python train.py --kernel_size=5 --residual_init="none" --max_steps=17500
Rows from block 5 of a small rotation predictor, named by matrix and row number. Rows with one number belong to one neuron. Each number is 128 + 32 x the weight over its row's rms, rounded and kept within 0 to 255. All counts start at 0. After the name is the row's rms in percent of the matrix's.
Before each neuron's rows are labels from the 100 images, of 14976, where the neuron reaches its highest value: "top examples" is what is common among them. Only what is clearly more common there than usual is listed. The data: photos of plants, animals and fungi (iNaturalist). In brackets: how many of the 100.
# fc1: MLP up (model.blocks.5.mlp.fc1.weight, 768x192), inputs 0-191
# fc2: MLP down (model.blocks.5.mlp.fc2.weight, 192x768, transposed), outputs 0-191

top examples: order Passeriformes (50)
fc1.568 108 [159  91 158 106 164 119  91 147 104 141 119 145 107 137  95  65 110 144 203 109 133 100 142 142 183 124 145  66 148  66 120 127  72 138 120 113 116 183 193 100  96  72 151 121 135  85 131 116 125 149 113 158  23 101 149 197  99 125  85  76 158 154 119 126 109 140 122 147 128  98 186 108 170 194 137 190  96 103 132 129 203 130 138 145  77 151 142 117 145 160  80 175 125 148 155 101 116 136 148  94 109 143 114  85 155 108 127 150 112 144 133  90 154  58 129 149 138 101 116  94 104 112 120 171  90 117 108 114 124 156 133 151 110 163 144 140 127 149 159 127 146 160 119 120 162 113 140  44 165  87 156  94 125  51 130 107 116  84 111 123 129 161 106 156 144  88 135 170 147 195 149 149 166 149 156 107 166 104 151  83 194 131 145 177 138  88  82 132 166  65 132 110]
fc2.568 118 [119 155 131 158 166 136  84 112 161 141 160 157  83 156 157  95 115 139  75 146  87 141  97 139 127 146  89 147 151 112 130 142 135 134 124 119  84  88 133 105 163 107  87 141  80 104 122 148  94 147 112 143 146 154  92  51  98  70 158 126 176 138 130 183 147 133  78 123 138 107 141  87  83 106 125  69 116 118 122  96 172 130 107 123  73 169 215 110  73 117 145 131 133 120 107 176 135 185 127 174  80 118 119 198 142 132  87  64  96 135 213 200 150 108  85 100 188 144  84  68 127 135 106  65 135  95 181 137 151 160 165 134 156 130 188 159 138 101 161 157  99 213 121 167  91 134 125 156 155 131 101  92 110 131 163 148 136 180 138  88 125  99 155 117 167  93 103 145 167 121 132 118  97 132 115 108  98 134 105 113 155 132 180 132  91 169 136  85 100 148 144  83]

top examples: phylum Chordata (95); class Aves (94)
fc1.548 080 [114  90 103 143 104 171 143  97 168 138 128  89 105 126 153  93 176 161  86 160 145 175 118 124 156 119 113 117 107 113 163 137 126 125  87  64 128 139 140 133 159 105 182 109 120 141  97 150 135 164  96  80  92 100 189 152 121 111 128 128 157 131  98 163 137 148 158 141  57 104 208  95 186 124 141 165 135 122 163 126 168 105 119 150 175 146 198 119 187 117  38 146 152 112 201 131 110 133 174 123 112 150 112 142  73 133 111 179 180 132 126 108 138 123 158 125 157 128  56  40 130 173  85 185 116  90 149 124  98 150 191  69 125  93 119 160  81 120 144 114 131 111 146 101 123 144  80 132 117  90 152 125 114 113 149 103 110 167 166  74 125 121 169  88  70 152 191 145  95 123 170 135 136 175 117 162 141 154 135 124 103  72  83  68 117  89 109 146 142 101 133  95]
fc2.548 087 [168 153 111 114 200 138 108 148 140  95 103 131 148 172  86 162  96  98 117 144 101 220 104  74 126 174  77 129 130 140 145 110 104 144  98 157 113 113 101 125 104 132 143  84 160 144 177 138  83 166 164 162  90  97 188 132 142 125 115 104 115 146  45 125 192 138 156 164 128 175  85 163 121 127 143 125 116 123 102 157 108  95  67 120 172 143 135 105 132 170 197  99 181 159  85 172 109  77 113 138  85 153 102 149  97  64 132 117 101 133 125 175 143 120 121 138 148 126  73 177 160  76 137 168 136 131 201 105 154 141 162 155 153 169 113 118 160 104 126 150 145 116 125 160 191 145 109 124 122  73 132  41 143 102 119 178 123 132 117 179 155 112 125 135  90 139  91  51 207  63 145 145 164 131 129 128 112 155 162 114 119 117 137 153 122  90 123 160 116  98 103 126]

top examples: phylum Chordata (95); class Aves (93); order Passeriformes (68)
fc1.187 104 [184 116 131 137 137  91 163  99 180 132 108 115 154 146  85 142 152 109 192 130  74 125 196 133 111 131 127 113 108 143 161  95  53 105 182 160 109 144 157  57 135 116 104 103 210 116 116 168 216 138  90 179 107 143 140 167  95 107 123 164 134 150 153 153 129 102 111 124 159 103 176 113  91 129 121 150 108 116  88 117 102 157 116 124 147 151 194 128 144  97 100  69 141 111 101 122 157 108 130 156 162 132 115 149 142 160 138 149 119 146 108 105  76  75 109 136 133 110  73 121 136 106 145 187  84  73 143 157 115 117  94 109 130 141  90 148 121 145 182 100  82 145 151  63 123 183  93 118 108  99 157  76 161 163  83 122 131 141 107  84 119 152 167 130  93 100 137 176 132  98 185  94 119 171  39 142 165 149 168 158 109 126 111 112 154  74 109 189 138 110 203 142]
fc2.187 106 [154 123 116  68  84 101 159 134  99  73 124 124 167 191 160  89  65  90  73  93 154 146 145  72 127 146  82 142 141  91 160 111 189 157 125 154 172 105 160 118  63 108  95  97 150 129  94 150 117 134 113 143 121  98 158 133 194 134 130  95  94 148 162 113 146  95 146 161 136  97  77  62 146 141 174 139 134 108  84 168  70  88 186  92 171 133 104  92 158  78 118 126 149 106 141 130 114  98 106 119  81 131 145 189 103 151 135 141 205 154 180 196 130 177 178 177 115 151 115 152 142 171 202 115 116 110 141 133 154 144 109 124 115 135  93 137 125 129 146  94 172 176 172 126 120 124 147 135 147 119 155 122 148 118 151 196 193 145 175 159 151 112  78 174 119 181 125 122 104 142 143 167 100 179 122 187  89 164 133 119 144 176 146 156 128  79 119 134 117 120 133 136]

top examples: phylum Arthropoda (70); class Insecta (67)
fc1.265 107 [149 120 160 141 134 109 106  77 143 119 151  85 194 128 112 138 174 150 155  99 131  73 150 140 203 147 158 150 147 114 122  98  86 154 152 186 128 162  97  53 144 126 134 105 178 128 128 134 143 179 142 150  72  94  56 106 140 131 101 117 132  84 118 164 180 118  92 127 113 154  72 129 118 142 111 192  97 123 140 158 155  78 140 150 115  97 137 146  98  81 176 109 134 120  82  87 175 169 111 153 164 181 132  40 155 114 153 158  93 149 132  92 100  85 136 171 138  78 177 153 149 137 132 110  90 150 141 104 150 138 135 139 134 130 139 167 201 165 132 132  94 145 112 126 133 135 130  78 140  94 174  97  87  93 128 106  20 138  90 154 114 164  89 188  88 132 136  99 143 212 150  86 100 187 104 120 122 126  98 142 113 110 100 143 122 153 115 118 105 151 168 165]
fc2.265 115 [133 164 175  77 145  94 127 143 139  86 138 125 105 110  49 130  87  95  76 169 150 109 181 108 143 141  87 144 130 144  88 121 127 114 137 165  68 115 161 117  97  87 125 116 109 129  75 181 109 118 164 147 134 114 120 139 164 116 103 167 127 166 186 120 178 110 103 148 104 173 100 121 169 120  92 128 131 120 124 168  78 127 143 183 161 147  77 128 138 132 101  97 142  92 131 181 104 115 141  70  74 116 170 175 120 202  98  89 114 126 176 156 167 170 133 145  57 166 124 175 144 115 177  95 114  93 188 133 137 144 134 188 100 129 137 160 150 161 139 100 145 173 122 113 112 127 130 160  92  83 170 136 111 153 206 135 215 105 175  98 152 126 111 183 125 148 138 139 157 198 132 144 131 165 115 164 150 132 128  94 122 126 174  76 149  77 124  82  74 124 108 170]

top examples: phylum Arthropoda (74); class Insecta (68)
fc1.330 093 [114  79 156 120 111 196  94  85  41 162 158 135 166 132 124 158 124 143 105 101 150  95 127 132 197 156  81  73 105 132 141 120 147 120 146 109 169 177 145 142  93 122 143  65 177 196  95 137 137 149 165 141  76 150 111 156 132 138 135 163 134 134  87 126 123 143  69 137 137 147  88  95 124 133 128 121 140 118 135 188 171  81 110 115 104 117 111 138 133  87 182 131  99  85 101 103 191 110 134 131 130 175 201  94 135 118  80 173 138 132 164 123 178 161 128 127 111  91 169 122 135 135 118 120 112 150 158  98 118 129 106  81 101 104 201 144 113 163 119 167 133 127 102 171 127 139 117 118 160 120 170 142 130  87 181 116 105 113 115  97  66 184 109 120 165  96  88 132 121 173 162 128 125 114 122  97 128 157  38 102  89  82  37 138 147 175  87 178 114  81 166  78]
fc2.330 084 [116 140 181 113 147 112 113 167 158 110 127 122 117 150 120 192 119 125 101 186 116 152 122 110 118 151  93 134 141 103  81  65 140  95 113 211 111 127 105 157 127  56 168 119 154 144  65 126 131 140  91 135 121 121 179 111 129 128 112 137 189 105  83 124  70 130 146 160 148 223  97 117 137 148 157  74  68 128 132 192 103 106 158 180 124 151 149 101 141 128 127 162 153 150 120 223 104 124 100 156  71 150 142 217 115  74  90 102 125 141  82 123 143 167 115 129 163 143 102 102 160 124 136 136 141 139 102 129 139 144 142 114 119 144  96 110  96 185  94 139 101 125 170 138 144  95 151 105 171  57 116  74 139 127 171 144 161 108 157 180 142 144 106 152 140  99 108  64  73 121 141 133 127 120 152 138 117 154 148 128  65 122  68 107 119  58  67 125 112  80  81 140]

top examples: phylum Arthropoda (63); class Insecta (59)
fc1.552 101 [169  61 144 117  93 145 113 141 136 164 146 181 139 153  95  72  80 139 217 140 157  97  85  98 142 121 129 161 133  78 135 137 102 140  80 103 129 103 155 140 135 125  99  99 116 169 112  88  56 151 118 154 127 122 141  96  69 147 164 138 127 117  95 164  81 136  61 118 119 147 134  94 132   0 131 156  97 166  36 125 119 217  99 134 131 146 111 158 123 169 118 170 179 107 163 154 113 142 161  88 160 122 130 118 148  71 138 166 110 155  98 182 151 100 141  96 116 154 170 121 109 124 112 148 139 142 127 122 161 132  79 130 146  93 100 187 107 107  61 140 152 117 135 122 112 118 110 134  92 120 142 132 208 158 115 159 181 110  59 149 166 110 101  94 166 153 144 130 126  98 144 158 155  85 118  97  88 130 134 130 143  64 101 122 131 143 159 132 106 157 127 136]
fc2.552 092 [115 175 113 174 132 127 158 122  96 168 148  87 155 128 110 209 157 115 192 149 130 137 128 163  90 115 128 117 108 145 141 151  80 126 120 110 114 133 118 151 144  90 240 162 100 141 161 101 145 119 145 160 158 135 100 178 114 107 151 106 129 111  98 111 133 153 151  90 124 115 159 151 118 144 162 163 187 156 164 143 156 138 186 118 105 140 112 174 134 147  95 127 112 159 175  90 143 132 152 149 166 123 128 113 135 135 146 134 157  91   0  60 124 101 149 128 128  85 135 144 129 184 106 137  88 112  74 129  97  78 104 112 107 106 171 108 167 128 164 141 102   0  92 113  83 172 107 161 140 171 109 127 127 195 162 118 173 129 130  85 101 138 141 165 107 101 105 115  95  94 100 109 146 130 118 108 137  45 142 127 141 121 154 125 159 151 109 130 123 116  95  94]

top examples: order Lepidoptera (37)
fc1.601 108 [137 108 139 130 113 145  70  79 179 160  91 118 129 114 116 101 118 155 166  94 187 171  95 122 153 148 170  84 221 135 128 138 111 144 127 143 145 167 118 143 170 164 156 131 140 164 133 111 113 152 178  91 110 124 113 177 144  87 107  94  38  70  60 149 181 122 157 132 158  72 154  98 106 184 140 106 101 119 112 100  89 126 128 123 129 128 154 162 113  96 180  77  73 164 117 150 156 105 160  96 117 140 107 172 169 152 158  72 152 107 108 122 140 138 169 120 168 147 151 165 116  78 133 117  90 159 125 124  88 140 117 128  98 120 125 124  59 143 138 123 117  87 158 165  58  60  93  76 125 168 116 132  91  88 128 168 157  94  89  79 101 124 101 148 174 172 158 110 110 117 142 105 179  65  89 137 159 124 179 115 165  96 161 200 142 154 124 162 108 129 127 137]
fc2.601 106 [135 131 163 144 116 103  73 144 115 116 121 198 164 136 149 110  98 138 128 142  84 119 103 119 138 147 107 178 138 103 184 132 116 120 138 118  97 129 106  65 159 116 111 171 135  84 122 142 168 147  88 103 166 161 110 106  89  98 111 100 102 167 103 207 139 113 134 142 173 167 142 100  72  53  82  80 164 172 122 137 170 130  97 130  85 115 192  81  64 172 119  57 131 114  86  93 169 183  76 106 130 108 123 153 146 104  58 123 100 173 165 153 117 139  58  82 119 155  98 138 119 155 136 146 178  91 149 160 185 194 149 153 174  82 133 133 103  48 144 145  86 165 150 186 112  82 127  80 163 126 121 121 144 163  69 134 132 152 136 158 102 111 154 131 115  95 175 107 140 150 155 113 121 102 124 120 128 141 119 147 104 118 160  74 164 142 143 118 150 181 152 107]

top examples: class Aves (98); phylum Chordata (98)
fc1.199 112 [124 145 104 132 102 194  94 137 174  96 147 175 154 116 149 146 154 103 136 143  92 125 208 108 128 201  78 125 216 129 112 149 124 155 166 131  84  87 149 200 185 100 110 143 123 167 119 108 112 173 127 145  96 139 131 131 101  77 118 135 159 173 110 159  97  88  56 129 117 156 150 116 109 154 168 132 172 116 170 143 155 154 157 106 140 139 122 113 174  99  79 123 136 169 141 121 159 169 149 149 167 156  95 142  68 159  97  86 146 128 152  97 115  89  93 187 129  61 156  59 145  90 159 156 137 115  94  95 131 166 145 127 137  84 103  83 126 133 126  79 171 111 103 126 134 122  85 164  68 130  87  98 115  57 127 130 105 165 179 142  53 167 143  87 129 100  92 142 168 116 113 104 132  94  95 144 114 147 161 173 173 122 130 136 161 149 110 152  88 145 172  84]
fc2.199 094 [144 130 135 150  99 100  77 165  85 127 109 124 168 148 104 163 130 167 103 106  58 129  70 108 133 192 125  98 114 160 157 120 126 140  60 139 166 155 157 152 147 105  83 114 176 160 159 105 116 218  95 141 125  81 116  94 128 103  33 130 119 139 153 133 108 185  53 156 133 115 118 120 111 115 132  81  91 145 139 161 158  97 173 172 121 134 103 117  95 134 155 137 158 159 193 160 104 119 120 129 145 146  93 139  81 132 142  89 121 102 174 135 122  84  97  95  96 112 147  80 164 148 139  98 121 145  94  81 156 125 126 158 141 105 123 140 137  70 127 207 113 166 134 192  80 156  95 102  99  93 148  95  85 166 122 159  74 134  78 109  91 130 153  72 117  76 100 140  85 151 186 165 153  97  99  96 104 122 106  84 149 128  64 170 125 186 103 131 114 130 125 104]

top examples: order Lepidoptera (31)
fc1.206 099 [109 155 124 143 118 177 125 105 135 128 166 193 118  77  98 172  91 101 126 147 152 141 117 107 189 110 114 128 123  87 140 125 165 127 134 127 162 110 143 140  49  78 180  84 102 212 156 105 128 163 102 130  49 139  83 148 118 158 153 151 192 142 152 146 109 170 123 160 131 130 124 177 154 151 129 111 152  85  73 104 127 120 173 139 100  64 134 165  76 111 144  72 112 148 148 107 110 133 134  75 168 147 162 107 134  87 157 108 132  71 176 119 154 174 114 130 120 129 141 133  94  82 148 127 110 182 131  87 113 108 132  95 109 139  75 131  99 174 118 158 137 138  87  80 114 157 140 171  85 143 153 124 163 158 156 116  29 181 152 130 149  96 151 130  95 168 122 172  70 112  90 104 121 124 132  80 142 124  48 105 139 100  71 176 171 116 108 167 130 128 138  72]
fc2.206 107 [211 106  98 109 170 140  99  80  61 104  96 145 105 117 138 161 108 130  93 140 130 154 137 117 135 130 136 140 138 164  51 183 153  83 147 123 118 121 140 115 121 148 132 132 130  95  95 161 112 121 137 120  70 144  80  95 123 124 129  58 129 165 171 170 148 100 178 135 154 135  87 162 141 126 166  65 128  95 117 190 131 132 105 130 111 118 127  72 106  95 152 173 137 132 207  97 146 168  84 184 132  94 169 147 143 122 143  66 125 158 124 145 160 138  91 122 128 144  96  81 114 178 154 108 191  98 117 156 157 165  74 155 133 113 106 161 172  68 141 115  98 138 165 153 151  96  98 137 172 112 178  52 165 117 146 111 132 187 138 186  98  99 141  88 178 129 136  27 141 133  94 103  65 146 130 134 141 167 128 140 121 160  81 145 138  93 126 107 119 170 113  88]

top examples: order Passeriformes (58)
fc1.97 110 [132 110 148 141 151 121  92 136 141 126  68 116 141 156  77 185 157 170 120 131 139 140 102 158 122 153 151 134 124  58 117 122 127 166 128 119 116 172 112 112 119  97 124 163 177 136 151 136  87 146 135 127 101 143 123 119 106 146 137 174  60 137 113 107 108 142  52 216  58 145  87 136 140 102  55 139 119 204 183 131 133 110 105  87 127 137 129 171 141 119 144  74 114  62  63  92 110 112  92 159 105 157 130  91 133 131 106 141  96 135 136 132 149 142 172 144 147 106 120  98 171 164 107 141 117 108 160 149 133 146 102 149  86 100 165 130  73 128 126 149 164 114 128 151 124 117 120 103 180 202 162 152 121 102 181 164 110 163 126 165  96 132  79 149 106 132  72 170 148 159 129 135 255  94 113  84 112 136  74 126 120 120  67 116 179 172  95 146  47 130 135 122]
fc2.97 116 [136 164 107 116  92 115 115 118 104 125 187 138 153  78 126 218 133 108 165 135 124 116 130 129 165 137 180 154 115 168  47  89 142  87 117 207  89 124  84 124 139 166 245 137 151 138 135 131 119 134  84  77 106 116  94 178 131 138 175 170 159 114 115 122 134 138 134 137 128 202  99 104 170 122 146 119 129 110 131 162 116 143 118 146 150 118 123 125 142 114  88  85 128 114  97 111 104 114 122 139  51 150 145 102 116 147 101 111  86 112   1  45  84 134 112 142 105  47 171 163 138  82 119 153 109 149 124 133 130  99 162 199 140 153 136 147  93 129  94 136 132  33 151 129  66  79 120 108 107  71 119 120 149 108 164 159 186 121 142 128 141 122 103 150 157 130 116 142 118 157 140 139 127 143 137 134 121 152 142 134 118 105  77 112 126 112 112 146 116  98  79 135]

top examples: class Aves (96); phylum Chordata (96)
fc1.751 114 [174 121 125 160 126 145  68 150 154 102 119 150 133  83 162 168  81 127 123  78 129 164 144  95 114 237  70  97 176  95 151  79 141 133 140 118 116 133 192 154 180 114 124 138  95 125 123 101 158 177 126 110  98  92 127 167 115 105 102 116 142 141 163 163 123 119 111 110 152 174 128  47  95 134 133 130 173 168 171 110 163 123 168 102 127 125 117 172 196 101  87 131  84 144 104 147 151 180 137 115 122 173 147 103 113 147 137 140 165 121 144  62 115 115 115 106  99  92 144  87 184  66 173 166 162 149  69 110 134 131 118 140 123 124 139  86 154 147 131  96 188 100  90 125 125  70  76 126  89 150 145 155  93 141 157 126 150 199 186 121  83 187 136 155 142 118 138 143 143 112  85  64 105 102  72 174 128 117 143 104 170 114 134  64 120 117 117 190  98 121 162 122]
fc2.751 112 [108 117 161 136 119  75 117 159  90 134  79 140 137  89 108 167 143 148 143 119  80 123  82 118 107 182 141 101  98 144 160 114 108  83  56 167 148 124 177 166 144 101 104  95 187 178 160 143 186 195 103 129 156  83 132 136 127 118 115  60 185 111 128 106 110 188 102 141 107 131 158 144 102 129  73  70 105 129 153 166 134 112 130 138 124 114 129 143 118 126 197 133 165 138 150 131 133 126 132 130 140 133  80 116  72 125 184  93 165  66 128 162 150  82 104 105 119 128 117 148 169  82  99 109  96 116  96  83 128 119 163 145 131 119  97  97 117 107 147 189  95 118 101 150  52 157 133 110  88 183 146 158  58 143 178 118 105 145  79  57 114 154 153 126 153  93  70 148 139 171 169 156 200  82 105 103 157 131 145 109  90 124  65 153 193 117 144 129 141 100 136  89]

top examples: phylum Arthropoda (69); class Insecta (67); order Lepidoptera (34)
fc1.35 104 [123 106 174 106 142 131 152 104 164 161 133  77 197 183 106 108  85 133 177 137 167  99 153 126 176 171 132 147 173 145 124  90 103 107 131 136  90 102 120 140 115 118 114  80 164  86 170 114 112 169 116 136 127  87  74 106  79 158 162 116 125 121  90 168  49 123 133 165  85 176 128 147 133 128 137 112 140 114 167 128 124 192 118 159 153  90 146 106 112 176  70 163  98  53 131  59 145  54 107  78  99 150 119  54 101 142 117 137  97 146 126 139 112 107 114  96 142 157 150  41 145 163 107 144 145  85 123 130 112 131 118 129 142  81 124 205 142  83 115 102 125 119 114  99  90  84 139 124 141 154 133 167 177 111 131 196 162  80  70 133 173 144 108 135  72 148 112 170 176  85 132 139 172  97  88 116 111  78 168  94 128 165 120 172 177 119 146 131 135 114 124 117]
fc2.35 105 [143 203 106 138 112 165 129 103 129 151 139 107 140 145 117 198 131 160 200 145 110 114 116 153  72 129 162 105 100 137 130 140  87 124 126 163 138 128 112 139 165  69 195 143 163 132 245 143 133 133 153  71 141 134 100 171 107 110 128 124 112 137 124 131 175 133 191 111 139 152 142  82 182 133 147 147 178 162 145 151 148 142 154 157 109 174 120 130 109 122  88 120 111 180 195 144 144 149 161 169 124 133 118  88 124 117 139 139 170 103  21  92 129 122 126 111 153  68 118 150 128 116 112 101 104  99 158 139 121 105 116 104 135 137 145 107 187  97 183 145  81  28 112 126 147 147  83 136  83 138 167  95 153 162 197 150 107 103 105  66 109 133 162  99 159 100  93 161 113  93 119 104 178 130 139 106 157  94 132 113 175 141 122  82 171 191 114 141 111 144 116  77]